From a checkpoint of a small rotation predictor: 64-pixel images, num experts 4.
Rows from block 3 of a small rotation predictor, named by matrix and row number. Rows with one number within an expert belong to one neuron, the router's apart. Each number is 50 + 12 x the weight over its row's rms, rounded and kept within 0 to 99. All counts start at 0. After the name is the row's rms in percent of the matrix's.
Before each expert's rows are labels from the 100 images, of 14848, where the router gives the expert most weight on average: "colour at peak" is the nearest of a few named colours to the mean colour under the peak. Only what is clearly more common there than usual is listed. The data: photos of plants and fungi (iNaturalist). In brackets: how many of the 100.
# router: router (model.blocks.3.mlp.router.weight, 4x384, trained with AdamW), inputs 154-230
# up: expert up (model.blocks.3.mlp.up, 4x384x384), inputs 154-230
# down: expert down (model.blocks.3.mlp.down, 4x384x384, transposed), outputs 154-230

# expert 3
colour at peak: brown (75)
router.3 083:71 41 51 62 41 48 73 45 58 64 54 53 47 54 63 47 58 61 42 47 56 35 54 57 53 49 51 57 43 46 54 54 68 43 55 56 50 69 34 66 37 62 62 41 50 43 28 34 51 30 38 44 61 66 29 56 34 42 63 56 51 67 59 46 66 28 45 55 35 55 41 41 49 36 64 44 43
up.0 101:44 51 53 58 46 39 49 25 46 39 59 49 32 42 48 30 54 65 58 73 48 63 29 58 43 60 58 75 50 48 58 71 52 62 48 68 46 29 49 52 46 58 46 36 65 83 62 50 70 49 58 35 51 59 71 40 37 47 73 60 72 35 44 55 59 50 58 48 52 53 52 46 41 38 32 58 66
down.0 102:53 42 48 75 48 26 72 40 48 45 55 67 56 63 56 57 36 65 65 48 42 44 50 59 31 32 48 50 46 52 49 48 47 48 57 57 62 43 41 51 51 41 34 57 10 53 58 53 54 63 43 50 62 46 51 69 30 70 61 48 46 37 53 60 42 78 61 47 62 56 47 63 41 44 31 31 55
up.1 097:50 50 63 55 50 63 57 35 41 38 46 36 55 59 52 52 55 48 38 49 40 35 47 44 72 39 45 55 43 35 49 51 39 51 69 33 70 34 45 53 36 51 72 39 51 75 24 39 55 77 29 55 24 50 50 19 47 61 56 47 48 51 37 42 71 78 44 57 48 41 49 41 62 65 61 37 54
down.1 103:48 56 55 42 50 51 50 47 41 40 49 54 58 49 59 58 42 60 68 51 56 45 60 53 46 60 32 47 40 57 60 42 54 47 37 47 41 59 43 38 76 56 43 52 42 52 76 65 58 36 47 59 46 23 54 61 54 76 54 40 81 62 42 41 53 26 46 57 48 36 52 44 71 67 36 47 59
up.2 096:10 74 57 46 56 43 52 49 41 57 56 68 51 82 53 63 41 50 34 40 41 63 42 56 28 74 51 51 49 51 47 58 45 78 23 46 45 44 38 50 34 39 47 48 71 60 47 55 59 42 52 42 64 54 43 62 65 46 43 55 53 31 43 46 85 51 48 45 75 42 79 44 36 60 31 34 51
down.2 100:67 59 35 23 63 46 73 42 49 27 36 52 69 66 41 67 42 52 57 59 37 54 25 47 44 55 55 39 62 34 43 28 47 45 48 33 47 50 54 52 37 61 61 47 47 58 55 49 41 75 44 72 60 48 69 58 59 56 48 56 45 60 61 53 50 41 36 52 53 75 75 42 59 49 49 38 50
up.3 101:67 49 50 39 29 56 61 46 46 58 56 52 48 40 48 40 21 36 42 49 52 45 47 25 49 61 36 51 58 52 66 40 40 47 34 50 49 46 39 42 74 45 58 52 52 30 22 54 42 43 48 36 53 41 38 56 63 42 53 68 63 08 42 30 37 33 53 51 57 53 37 64 53 37 52 48 45
down.3 106:64 54 69 64 43 61 55 48 45 28 54 50 33 60 61 71 62 68 73 67 49 56 31 60 40 72 60 52 52 36 53 50 46 43 57 42 53 70 50 54 58 47 66 43 66 43 42 35 39 33 47 53 31 57 67 33 39 46 49 61 27 35 53 55 52 29 61 38 52 50 31 43 56 53 38 41 37
up.4 101:48 40 43 33 46 35 46 55 56 55 49 48 50 67 69 59 36 64 42 38 69 73 38 32 41 58 58 61 50 62 70 57 49 52 61 68 51 81 41 46 65 58 40 67 31 90 38 46 49 36 37 44 64 54 47 36 50 48 27 46 46 67 60 52 52 50 37 58 55 76 37 49 38 42 48 35 26
down.4 106:33 46 57 52 38 62 69 51 56 43 58 46 44 41 45 46 69 38 49 41 52 40 40 50 46 58 36 29 38 29 52 56 67 37 49 58 37 58 31 41 26 30 58 46 43 38 39 68 68 33 34 67 55 33 62 30 77 54 59 60 56 46 48 63 35 19 56 50 67 62 60 69 48 39 62 53 49
up.5 094:61 40 57 77 32 48 57 57 45 44 58 56 70 63 48 51 41 51 60 32 36 49 22 35 43 53 55 30 61 38 30 50 57 60 21 43 51 41 52 43 53 44 55 57 46 64 64 43 49 48 60 40 74 39 48 53 35 43 77 48 53 54 40 74 44 57 55 40 64 39 46 35 35 65 60 62 43
down.5 095:39 80 67 78 73 62 66 45 24 59 35 49 43 55 47 51 50 43 61 54 47 63 37 60 47 68 45 60 33 64 40 59 53 30 32 48 63 43 33 38 21 50 59 30 27 40 48 50 57 61 53 54 61 45 30 56 70 48 40 43 34 49 43 52 48 54 61 26 37 53 36 68 60 61 57 41 50
up.6 108:65 50 48 39 43 43 41 44 33 38 53 51 70 59 60 52 50 28 53 32 40 57 50 57 61 58 34 48 46 22 54 63 37 46 72 58 43 63 32 47 46 49 61 57 60 35 32 85 54 76 33 42 38 66 50 23 46 51 37 52 41 59 70 46 49 55 65 66 61 63 43 33 34 39 75 45 57
down.6 106:41 37 57 30 53 38 55 45 55 73 44 58 56 53 49 57 47 90 54 50 43 48 30 59 46 42 43 51 48 35 54 40 54 60 45 43 47 50 54 41 44 50 54 42 34 68 61 35 40 46 53 64 41 50 46 90 53 51 53 49 61 46 54 62 65 53 49 47 72 42 68 48 48 49 53 48 50
up.7 102:45 55 40 50 46 54 44 40 50 63 47 48 45 63 57 67 46 32 55 57 42 46 40 52 76 45 29 56 66 85 37 73 72 42 55 62 48 80 55 62 55 47 40 59 58 40 77 65 62 58 41 44 58 46 31 52 40 44 45 45 47 43 62 36 44 49 35 43 50 37 46 40 37 31 52 71 46
down.7 095:41 69 57 41 45 43 37 66 35 56 45 53 62 56 41 41 53 42 45 50 52 50 41 52 40 43 25 56 56 51 46 24 60 58 42 36 54 36 52 31 42 47 49 57 73 77 63 51 54 86 48 60 44 43 49 37 53 20 31 37 43 48 50 51 84 46 44 54 42 56 39 49 61 56 72 45 52
up.8 103:57 69 36 46 52 52 70 50 44 54 38 52 55 45 47 60 31 28 62 36 52 64 51 54 41 56 44 32 63 70 39 44 46 50 60 49 54 39 62 24 45 35 53 60 44 37 53 52 50 57 67 50 54 34 36 17 51 37 50 63 42 68 31 56 55 58 39 43 51 56 67 65 53 60 68 51 38
down.8 110:57 59 46 57 50 56 40 50 71 39 60 47 28 62 53 47 37 42 29 70 34 46 44 61 44 61 39 48 52 35 73 47 54 51 43 72 53 31 27 68 43 62 62 50 52 34 55 34 39 28 69 51 46 54 42 66 53 50 53 59 54 59 60 36 66 62 35 47 69 50 47 73 45 49 44 56 51
up.9 101:53 46 49 53 36 55 56 42 44 55 49 50 51 41 61 46 67 59 28 43 64 50 58 36 63 43 42 58 46 20 52 54 40 44 29 34 37 33 46 65 45 45 51 46 43 45 37 50 45 30 24 62 46 33 40 44 43 37 42 54 31 29 39 41 64 30 39 36 56 44 55 33 60 36 42 63 38
down.9 103:65 52 47 44 63 56 62 43 55 48 68 48 51 48 46 58 45 76 52 57 51 47 41 52 37 46 63 41 41 55 26 46 47 42 75 85 46 42 34 48 32 43 72 38 68 43 59 74 50 62 53 33 44 47 62 36 53 67 48 50 33 69 48 43 48 50 42 55 52 60 55 48 36 49 40 45 49
up.10 089:52 50 64 30 29 53 29 57 43 61 41 28 58 60 35 64 64 59 53 43 66 67 55 53 49 58 48 29 63 53 48 38 60 63 75 39 65 60 57 41 56 52 08 49 29 28 48 46 47 49 44 62 54 64 60 38 40 46 57 52 55 72 54 55 51 68 61 44 50 51 36 69 57 54 67 50 24
down.10 088:35 40 38 62 61 61 57 68 74 51 41 58 44 51 46 60 70 59 42 17 56 47 42 42 51 39 47 42 60 50 28 23 62 71 61 33 43 64 40 43 57 57 65 53 75 73 61 47 49 72 38 36 40 38 36 53 60 52 48 37 47 42 40 42 34 50 59 52 51 55 35 54 43 40 32 44 38
up.11 093:48 53 38 56 57 54 54 60 40 52 52 38 52 60 38 58 50 19 58 68 59 59 53 42 49 48 59 51 57 53 47 57 55 46 52 60 44 53 47 46 50 64 70 74 55 58 49 43 51 48 48 62 58 69 48 37 49 62 57 52 15 53 59 69 57 26 48 48 37 58 50 28 64 59 38 62 61
down.11 100:41 27 59 45 62 47 53 44 46 46 39 64 43 55 59 74 65 61 51 37 58 45 31 37 51 62 68 28 36 49 28 39 47 45 52 41 55 56 44 32 45 33 52 41 53 60 42 55 47 58 43 47 39 58 58 26 63 27 51 69 46 53 45 51 21 33 53 44 66 57 22 34 59 43 52 48 39
up.12 101:59 59 49 40 52 57 38 55 58 32 33 45 54 27 51 44 48 80 40 59 56 68 49 45 42 67 47 48 42 38 51 54 65 63 55 45 48 50 63 45 60 54 30 66 55 77 59 60 59 48 59 51 57 65 46 48 46 62 53 60 42 54 40 67 50 41 34 62 34 61 37 50 37 32 70 80 59
down.12 107:43 61 31 56 33 46 72 43 43 28 55 45 68 50 38 57 59 45 34 48 62 31 41 53 45 29 64 59 83 66 41 49 58 39 54 64 68 52 30 53 53 63 52 55 23 29 71 56 68 60 50 63 44 57 54 58 67 55 37 60 43 18 53 37 53 45 73 69 46 59 48 62 66 57 61 57 46
up.13 109:56 42 43 47 58 52 43 55 58 53 61 35 51 59 43 58 43 44 42 36 40 47 40 43 44 64 49 55 63 43 53 61 41 56 49 58 53 46 62 44 24 53 49 56 68 58 77 41 49 44 49 63 41 54 46 59 54 63 76 38 32 55 75 40 53 41 62 71 49 64 51 47 43 63 53 52 29
down.13 104:23 42 35 47 80 38 61 47 55 44 33 48 49 54 52 53 38 55 43 39 42 40 50 64 53 45 58 41 51 42 50 35 50 61 53 54 55 39 27 47 62 41 53 51 37 74 41 57 58 50 37 67 61 66 80 31 35 56 41 53 45 61 30 62 55 52 36 37 38 35 40 39 16 46 48 59 50

# expert 2
colour at peak: green (67)
router.2 112:70 52 58 58 41 73 53 46 57 67 14 48 27 48 61 42 50 46 53 25 35 49 52 53 35 31 38 43 53 47 52 56 50 66 34 53 49 38 54 55 65 49 61 38 44 53 54 52 49 43 29 54 49 55 20 53 17 35 52 48 52 47 62 09 39 49 33 54 58 57 36 51 56 43 59 51 51
up.0 105:51 62 49 51 54 59 42 45 48 50 47 42 51 42 61 57 29 52 63 28 43 43 63 36 65 63 48 51 66 28 47 39 34 59 70 39 53 24 38 37 61 59 45 59 55 46 68 35 54 39 45 45 57 46 43 43 55 87 37 30 57 64 65 36 45 24 27 37 49 29 60 55 57 51 33 52 65
down.0 111:67 61 53 62 57 44 68 72 35 33 38 51 43 48 53 37 63 73 57 36 59 55 76 58 54 56 44 55 51 31 33 75 47 53 46 32 54 73 64 68 34 39 43 37 47 36 21 47 65 71 54 27 50 68 41 60 60 51 66 53 54 50 54 71 49 48 61 60 59 71 33 73 41 53 50 64 45
up.1 102:49 46 35 29 28 49 47 30 57 52 89 40 41 63 38 38 56 69 58 44 45 58 58 54 53 42 55 52 55 48 71 56 54 60 53 67 51 41 50 50 43 54 53 51 38 66 37 22 67 42 56 52 61 55 54 23 57 21 50 59 58 42 46 42 42 48 68 71 50 53 41 29 60 45 64 47 51
down.1 102:47 52 49 21 45 41 39 55 42 50 52 49 49 49 54 65 71 53 29 38 45 50 53 57 52 51 50 56 59 45 40 76 62 34 25 49 47 61 62 46 59 41 30 36 35 54 47 71 58 65 57 48 52 52 57 27 81 63 26 51 39 60 44 50 52 44 64 42 58 48 31 57 55 27 49 56 60
up.2 099:35 39 38 34 40 51 31 51 42 45 50 49 57 47 55 50 48 46 29 63 40 37 71 61 50 33 52 51 69 60 61 62 48 51 63 48 52 47 34 50 66 47 63 40 50 44 55 63 48 58 46 64 64 52 58 32 62 51 39 62 56 56 50 39 35 49 37 50 59 59 26 61 44 57 80 33 28
down.2 091:55 55 45 33 49 39 56 42 44 65 49 50 69 64 32 32 36 45 62 57 48 51 35 59 49 62 71 46 70 45 35 46 57 42 40 69 44 33 49 40 55 50 38 36 52 45 82 50 57 41 66 60 63 75 43 42 61 46 34 42 57 52 36 60 59 36 22 50 37 49 70 58 56 48 38 64 48
up.3 093:65 73 42 59 65 63 53 68 27 47 52 56 48 26 40 39 85 28 41 42 56 45 31 47 27 67 69 51 34 46 47 49 52 51 57 47 51 74 51 50 57 50 51 65 45 41 43 53 38 60 30 49 59 39 58 34 73 45 51 67 58 61 38 48 47 47 69 41 59 42 60 42 54 53 53 51 72
down.3 094:42 27 52 46 51 59 61 49 43 45 27 68 54 36 42 45 53 58 27 37 51 36 39 51 47 28 45 52 52 40 30 52 49 47 56 52 38 79 45 51 63 43 57 36 58 54 52 23 47 59 53 29 61 57 44 38 30 41 41 40 29 27 38 47 38 33 44 59 55 65 70 43 50 48 46 75 55
up.4 088:55 49 33 66 50 45 57 43 56 79 44 32 36 59 36 66 66 52 54 55 55 71 55 41 67 53 40 59 41 57 50 54 50 58 29 62 73 59 44 52 54 49 44 58 31 46 43 64 63 66 63 40 60 45 58 41 40 68 57 27 65 47 30 55 48 57 73 59 50 42 63 55 49 48 43 57 36
down.4 086:50 55 44 56 43 47 42 48 39 37 69 39 37 53 46 43 58 48 49 37 48 41 53 35 42 46 61 44 43 46 63 42 51 51 38 44 37 51 42 54 45 29 36 57 48 53 63 45 47 45 43 34 72 42 38 54 57 42 51 39 62 52 69 59 58 54 64 27 46 67 71 40 52 58 53 55 42
up.5 106:61 26 32 59 53 59 63 32 36 50 48 54 43 50 42 70 50 34 52 47 65 48 53 55 62 47 57 57 58 53 60 50 27 44 50 63 37 69 34 46 55 43 54 46 53 42 65 75 66 36 53 58 51 53 52 56 32 65 49 60 55 67 48 67 52 69 52 42 60 00 57 41 44 43 50 57 51
down.5 103:53 58 54 43 44 53 47 39 44 47 36 32 47 55 35 51 45 48 40 48 51 41 44 48 47 49 68 51 53 48 22 44 44 54 65 46 48 75 52 37 36 41 59 45 80 36 42 31 46 40 57 48 71 46 66 60 56 62 46 38 63 35 60 35 32 54 55 57 55 72 54 42 47 32 46 60 53
up.6 102:42 63 39 30 50 25 47 45 46 36 69 41 53 50 48 50 31 72 36 73 44 32 34 61 53 71 37 43 56 43 65 51 52 41 54 56 34 56 38 47 54 21 38 49 64 47 75 35 31 42 38 48 50 52 33 32 56 62 57 46 56 33 53 49 78 53 50 54 65 59 43 46 38 36 54 56 68
down.6 104:69 72 36 51 51 57 58 55 52 60 51 60 51 41 50 61 43 31 45 52 64 45 43 47 54 53 53 43 55 60 53 37 45 64 28 77 40 41 68 46 30 47 54 41 47 64 46 69 63 72 70 37 52 48 78 49 41 25 54 68 40 59 53 52 17 33 59 45 46 31 64 46 68 37 40 50 44
up.7 110:33 48 57 44 45 60 41 48 54 49 40 44 63 49 45 40 52 43 49 46 58 46 45 35 64 42 66 60 56 36 82 46 49 54 36 68 51 80 58 49 43 44 54 42 60 66 36 37 52 44 74 56 55 54 27 40 37 62 72 52 31 75 33 52 41 41 55 46 59 35 51 29 39 62 51 50 56
down.7 109:47 36 31 35 55 38 48 56 40 34 57 56 44 68 38 50 40 54 51 42 58 45 50 48 54 52 55 60 63 55 56 36 47 59 28 41 57 36 46 45 50 46 51 42 61 38 45 49 50 11 34 36 54 49 66 69 56 47 18 48 56 39 31 20 58 45 55 57 57 68 44 74 29 37 44 24 51
up.8 085:67 43 48 48 41 24 54 49 43 58 42 64 32 64 44 42 53 54 42 49 57 68 55 59 31 45 46 37 47 28 82 56 39 47 31 31 26 34 61 33 56 47 42 32 53 42 69 52 38 58 55 59 54 39 68 65 38 51 53 34 43 49 57 42 43 58 40 47 25 56 41 48 51 78 38 45 46
down.8 083:48 64 48 48 44 64 57 52 55 29 21 48 56 71 55 59 52 49 73 66 37 51 45 53 53 48 48 58 69 56 33 53 64 52 59 47 42 47 55 38 35 52 43 56 27 54 38 32 23 57 39 41 54 38 27 62 48 58 36 55 77 39 55 39 37 41 62 50 68 64 51 73 92 42 48 47 63
up.9 087:54 27 50 77 57 60 50 52 44 49 64 57 49 50 44 68 44 42 41 51 66 62 46 41 46 49 48 52 27 43 66 44 37 46 27 47 50 56 45 49 52 65 42 34 57 50 57 51 70 48 60 61 45 45 55 53 42 54 48 75 34 67 30 85 35 41 69 60 51 50 41 43 80 44 59 25 29
down.9 083:53 60 40 71 55 60 51 77 42 38 51 34 49 43 70 58 53 38 76 59 70 39 67 47 65 51 60 40 25 41 56 50 41 26 38 57 43 34 57 51 60 66 38 40 47 42 44 24 63 51 47 39 45 40 48 53 46 67 47 60 27 38 49 51 53 51 57 44 49 71 58 61 27 25 43 48 42
up.10 104:37 55 45 50 42 44 61 39 43 76 50 60 50 48 64 52 38 53 13 56 59 46 65 45 57 67 58 60 57 86 47 42 50 46 70 57 55 28 55 68 47 71 37 48 58 73 56 56 73 62 42 50 63 35 40 29 49 64 50 60 49 51 62 23 44 39 48 58 53 52 55 42 64 56 75 66 55
down.10 101:54 54 59 38 66 35 46 54 52 39 30 45 50 58 33 54 50 72 78 48 46 54 31 64 37 56 60 57 27 68 57 19 56 53 54 84 48 55 47 37 35 55 51 35 30 30 45 26 56 21 72 53 36 43 54 42 57 45 59 57 79 36 62 49 59 38 72 48 55 59 36 81 52 68 51 42 60
up.11 096:54 32 53 28 40 58 33 66 45 53 41 56 44 53 60 60 45 52 57 26 63 52 64 54 46 34 68 67 38 59 19 63 48 63 64 37 65 40 47 35 47 59 58 63 66 43 66 49 60 42 55 50 48 56 65 43 49 36 37 83 35 51 63 59 56 71 60 41 54 37 31 20 53 29 54 31 62
down.11 103:45 47 56 66 52 24 55 73 42 47 20 51 56 34 40 51 65 69 43 44 41 74 37 48 45 49 67 37 62 74 43 59 43 65 36 53 59 79 42 59 37 59 47 45 42 51 38 51 52 54 47 63 49 38 41 49 50 66 55 48 69 51 46 41 47 58 54 33 58 73 62 49 50 37 38 62 37
up.12 104:30 35 37 51 71 35 63 55 70 62 49 47 50 53 49 44 63 47 35 40 55 53 60 63 72 33 50 40 50 38 65 81 49 79 45 36 34 58 45 49 58 35 62 48 48 40 40 49 52 59 64 58 39 30 74 37 69 46 47 56 42 47 54 44 75 61 47 43 28 65 51 78 41 47 49 54 44
down.12 102:48 61 50 53 47 46 63 35 74 67 46 69 68 32 43 81 43 49 57 62 47 50 54 58 34 50 78 62 50 28 29 61 42 62 69 24 50 25 49 60 73 46 58 35 70 41 31 38 44 57 56 49 49 58 52 42 59 51 47 53 59 54 50 52 33 68 40 39 61 60 36 68 67 66 62 35 55
up.13 102:71 49 35 36 38 57 35 62 65 35 70 52 51 62 61 45 49 70 73 54 69 60 60 57 39 58 37 63 45 58 60 50 47 60 58 76 39 51 35 44 55 51 47 64 09 55 54 39 60 73 61 57 62 42 35 64 49 71 39 39 47 69 51 61 85 60 49 38 39 49 42 45 47 40 56 58 50
down.13 101:47 53 57 48 49 40 51 62 55 45 48 59 68 51 49 51 73 33 54 56 47 53 56 58 40 48 62 44 38 49 63 61 47 46 25 45 48 47 58 43 74 47 45 41 55 53 65 53 42 61 50 45 47 47 78 35 60 41 52 48 36 31 48 48 24 52 56 48 72 36 40 52 67 78 42 67 55

# expert 0
colour at peak: white (34); pink (26)
router.0 098:46 34 33 42 52 37 29 60 31 45 75 45 61 52 42 39 46 46 55 57 72 46 67 42 52 67 55 36 52 59 57 59 29 65 44 49 51 50 47 63 36 46 40 68 51 50 51 67 67 46 73 53 45 59 75 40 70 71 47 50 61 43 45 92 69 61 68 63 58 61 60 61 22 51 51 57 64
up.0 104:54 49 37 50 35 61 36 58 38 43 42 43 45 65 49 51 65 33 50 35 61 46 51 55 63 60 52 38 66 56 42 47 42 48 59 47 48 38 42 37 64 66 42 63 44 48 37 57 66 43 54 56 52 74 74 15 42 40 54 35 65 50 50 29 55 36 55 53 44 52 46 20 59 58 49 60 58
down.0 102:50 67 39 40 54 47 58 65 67 36 46 58 48 35 52 44 47 64 54 30 42 46 37 53 31 61 55 49 34 70 56 36 59 44 62 53 41 27 65 39 62 44 56 50 42 45 30 27 65 51 58 56 52 74 48 52 70 50 34 49 50 63 55 37 43 35 41 55 43 56 69 57 57 55 41 63 54
up.1 102:83 34 44 53 47 70 54 44 35 58 34 41 42 55 57 44 44 51 30 47 71 63 64 58 59 38 72 30 68 27 50 57 48 52 49 67 47 45 37 68 42 42 60 41 54 59 60 57 63 59 44 52 71 54 71 58 22 14 51 57 64 64 43 53 65 52 44 57 43 74 41 41 63 42 43 42 65
down.1 097:50 41 67 41 39 54 53 66 53 52 48 46 52 56 51 48 19 43 58 42 50 71 32 55 47 61 42 39 54 66 65 37 54 63 40 42 57 18 49 57 51 50 65 49 24 29 66 46 38 54 52 53 55 44 66 58 72 26 21 59 45 28 36 44 35 28 49 61 35 41 41 44 68 26 58 33 56
up.2 093:61 62 33 63 61 59 60 40 38 44 71 69 59 59 53 62 37 70 42 48 58 64 48 53 56 51 49 56 70 99 42 41 66 65 61 49 43 56 36 44 50 40 43 51 38 64 73 59 47 35 35 70 73 46 38 25 69 45 21 59 58 76 26 62 58 40 38 38 67 44 55 58 36 53 50 48 53
down.2 098:50 44 49 58 48 50 46 55 78 46 51 49 51 39 50 54 64 71 46 45 55 36 60 44 48 33 47 33 37 59 59 33 52 58 61 40 58 74 32 40 31 68 71 54 24 31 58 80 52 59 50 42 55 60 46 60 49 63 50 68 76 52 48 37 53 74 13 64 62 43 39 71 39 48 47 45 50
up.3 098:48 58 47 40 47 55 63 41 24 60 66 49 59 52 57 48 67 62 48 61 40 39 48 42 74 48 67 63 23 57 68 60 40 59 35 63 49 52 42 72 43 48 50 24 50 42 53 38 47 37 38 46 37 82 40 32 53 60 56 35 48 33 45 59 57 54 56 43 61 58 37 48 38 51 34 30 54
down.3 099:48 54 58 63 63 51 37 59 47 55 45 57 38 50 38 33 44 40 30 65 49 52 46 57 46 46 34 34 27 64 48 46 57 52 50 29 66 49 48 48 66 37 40 55 60 55 52 43 49 46 48 59 43 50 59 62 44 53 34 63 70 36 57 84 51 23 58 54 37 50 45 61 25 58 35 42 55
up.4 099:40 31 54 44 51 39 57 42 46 42 63 47 44 60 44 43 34 71 50 55 73 63 57 65 49 51 46 50 35 68 59 41 44 59 32 36 27 32 35 54 70 22 51 46 49 48 49 54 45 54 36 45 58 46 54 53 61 62 67 71 51 43 56 66 85 60 33 45 54 45 48 37 43 73 45 52 31
down.4 095:47 56 63 41 65 49 56 46 60 43 45 38 45 62 47 43 44 57 55 51 48 61 50 40 51 47 40 25 67 59 65 08 59 50 66 22 57 46 56 45 59 39 62 51 82 49 55 22 46 25 37 30 50 39 51 50 35 53 27 61 65 65 39 67 48 48 49 42 73 59 48 37 51 48 38 61 49
up.5 094:55 30 61 45 59 50 51 54 57 43 52 47 34 56 63 53 59 29 30 57 61 40 56 59 54 44 48 59 48 45 53 65 58 42 47 54 36 51 37 70 52 49 47 54 28 64 51 55 61 60 37 50 56 48 45 43 64 24 19 54 32 56 41 51 50 68 76 61 54 31 44 23 20 41 41 57 56
down.5 094:58 47 54 48 51 63 47 44 54 64 46 56 46 34 35 49 58 60 49 68 50 56 39 44 62 40 67 37 20 48 15 49 36 60 41 45 65 70 70 45 42 57 37 49 64 50 42 52 48 35 58 69 53 76 77 32 30 50 61 58 59 62 54 46 47 30 33 52 51 38 60 50 50 31 53 81 41
up.6 096:43 62 53 52 51 41 32 52 78 71 33 48 52 63 39 47 59 61 42 47 59 58 56 44 66 34 45 56 41 46 45 54 67 47 54 48 42 49 47 27 81 56 64 48 39 34 43 52 48 29 65 34 39 29 40 47 44 65 43 62 48 56 42 73 59 25 59 44 45 73 47 41 59 51 52 48 58
down.6 098:41 31 61 38 46 52 48 67 51 60 48 59 68 52 43 35 33 50 78 47 50 42 51 56 43 39 55 53 48 47 41 50 36 46 83 51 54 56 26 46 42 54 54 44 65 62 45 14 52 49 53 72 58 52 59 49 61 39 37 55 36 56 51 63 44 53 53 36 41 44 56 65 43 69 35 29 50
up.7 096:59 65 52 38 46 52 62 58 40 66 49 51 51 57 70 62 57 47 66 39 40 68 55 27 63 32 52 42 57 39 52 55 42 56 47 54 34 48 51 43 42 43 56 52 44 40 61 45 44 52 57 32 49 67 47 47 43 35 47 64 66 58 40 64 57 46 43 42 83 27 58 40 42 48 58 64 58
down.7 095:48 50 60 61 43 65 49 54 70 50 30 50 58 37 60 56 51 39 51 36 46 59 54 50 25 57 56 76 65 62 29 38 47 42 66 52 60 26 69 54 66 63 52 50 16 57 49 57 56 52 49 44 54 59 60 50 56 45 57 53 34 45 40 64 26 41 66 86 53 59 50 13 67 64 35 53 46
up.8 091:32 44 43 59 43 46 39 65 52 70 29 49 51 55 53 43 63 27 63 43 69 58 52 59 51 34 53 78 56 61 56 38 45 45 50 27 65 58 26 29 71 45 60 55 37 50 40 67 63 34 37 48 43 52 42 30 57 41 54 34 60 71 59 44 54 48 47 54 50 40 57 43 64 53 40 51 41
down.8 086:60 18 64 54 44 69 50 46 61 50 48 56 36 60 60 50 60 37 37 42 40 27 55 42 52 51 73 43 30 43 61 51 48 40 66 81 65 47 70 80 39 51 49 60 68 53 74 42 47 36 65 53 44 63 53 64 64 51 47 40 45 39 48 44 68 35 58 35 52 54 46 46 49 43 48 47 47
up.9 101:42 69 54 66 45 45 32 36 68 62 04 58 61 55 40 56 44 43 76 45 47 36 56 38 34 45 60 32 23 76 33 75 64 47 50 52 58 39 53 63 54 53 64 40 50 52 66 31 42 67 48 47 40 51 71 72 70 56 70 36 40 68 60 60 69 51 58 63 42 48 57 63 58 50 53 57 45
down.9 097:53 44 74 42 60 62 58 57 42 45 52 51 43 55 60 27 62 59 51 57 35 65 62 33 50 62 74 63 60 58 25 44 40 45 35 37 54 61 64 42 39 49 40 69 40 49 53 70 28 35 60 39 49 29 42 42 30 51 38 52 49 22 43 32 40 58 39 45 51 53 47 52 37 74 45 45 52
up.10 093:60 39 70 52 56 40 53 52 51 46 44 30 43 58 48 74 31 42 23 63 29 55 45 61 45 37 64 36 50 61 45 45 38 51 46 64 71 61 43 45 40 69 54 60 50 63 58 49 30 36 58 63 49 30 67 48 31 50 41 62 44 64 44 48 53 76 54 46 32 58 59 47 50 29 41 40 73
down.10 100:71 40 66 50 18 44 64 78 56 51 38 51 58 39 64 82 23 54 45 60 45 35 23 47 51 56 50 56 46 46 47 55 60 70 50 59 38 64 65 43 54 36 64 46 55 46 61 55 46 53 34 44 47 52 48 65 57 40 66 44 49 43 33 56 52 43 55 46 53 45 53 47 53 50 50 51 58
up.11 104:57 55 48 31 46 57 68 54 55 52 59 67 55 46 27 54 49 53 41 59 59 36 48 52 37 54 48 57 43 44 61 50 42 33 52 50 39 80 33 51 67 51 48 79 71 38 55 33 48 37 60 53 61 40 66 46 48 58 49 67 71 56 40 63 29 44 39 43 43 65 46 62 38 48 57 45 43
down.11 101:46 40 54 41 51 44 44 41 49 53 50 57 64 73 41 50 50 71 46 46 58 77 48 49 45 53 48 55 40 66 68 40 38 58 24 60 52 70 38 48 38 57 57 65 57 45 43 20 46 54 58 41 32 48 21 62 52 23 33 33 51 24 41 51 51 36 50 49 53 27 21 52 45 47 58 25 58
up.12 105:54 59 53 42 50 61 44 56 56 70 30 50 53 58 52 56 45 42 48 39 45 37 48 48 43 63 51 47 45 31 62 73 46 48 58 54 65 62 38 29 47 43 47 25 49 64 65 82 54 40 35 44 45 59 41 40 52 53 81 55 45 41 63 54 40 60 54 45 59 78 47 69 57 54 50 47 31
down.12 111:44 62 66 48 57 33 43 57 47 48 35 51 52 48 69 47 21 57 23 56 47 32 33 55 52 50 48 40 65 58 48 26 47 40 66 31 56 35 64 49 77 48 44 45 52 34 62 42 48 34 34 51 49 45 41 46 59 72 31 32 60 29 52 49 66 48 64 48 53 56 66 53 54 38 40 48 51
up.13 099:66 55 49 42 55 52 51 43 50 53 70 48 39 40 50 58 48 24 47 54 55 26 22 69 70 65 56 41 44 53 80 50 32 43 33 63 53 29 67 72 39 39 30 58 40 59 57 60 32 34 28 50 69 47 47 63 54 57 24 38 44 38 57 55 54 60 42 49 50 68 65 46 36 29 64 50 40
down.13 100:42 52 67 47 37 63 48 38 50 47 72 58 50 43 45 43 50 47 41 41 50 51 29 48 32 45 28 52 59 47 63 58 44 27 70 41 44 66 44 50 51 50 65 59 85 51 29 44 51 56 59 58 46 44 47 42 58 29 71 55 47 56 36 41 41 46 59 49 44 60 41 69 48 65 67 62 58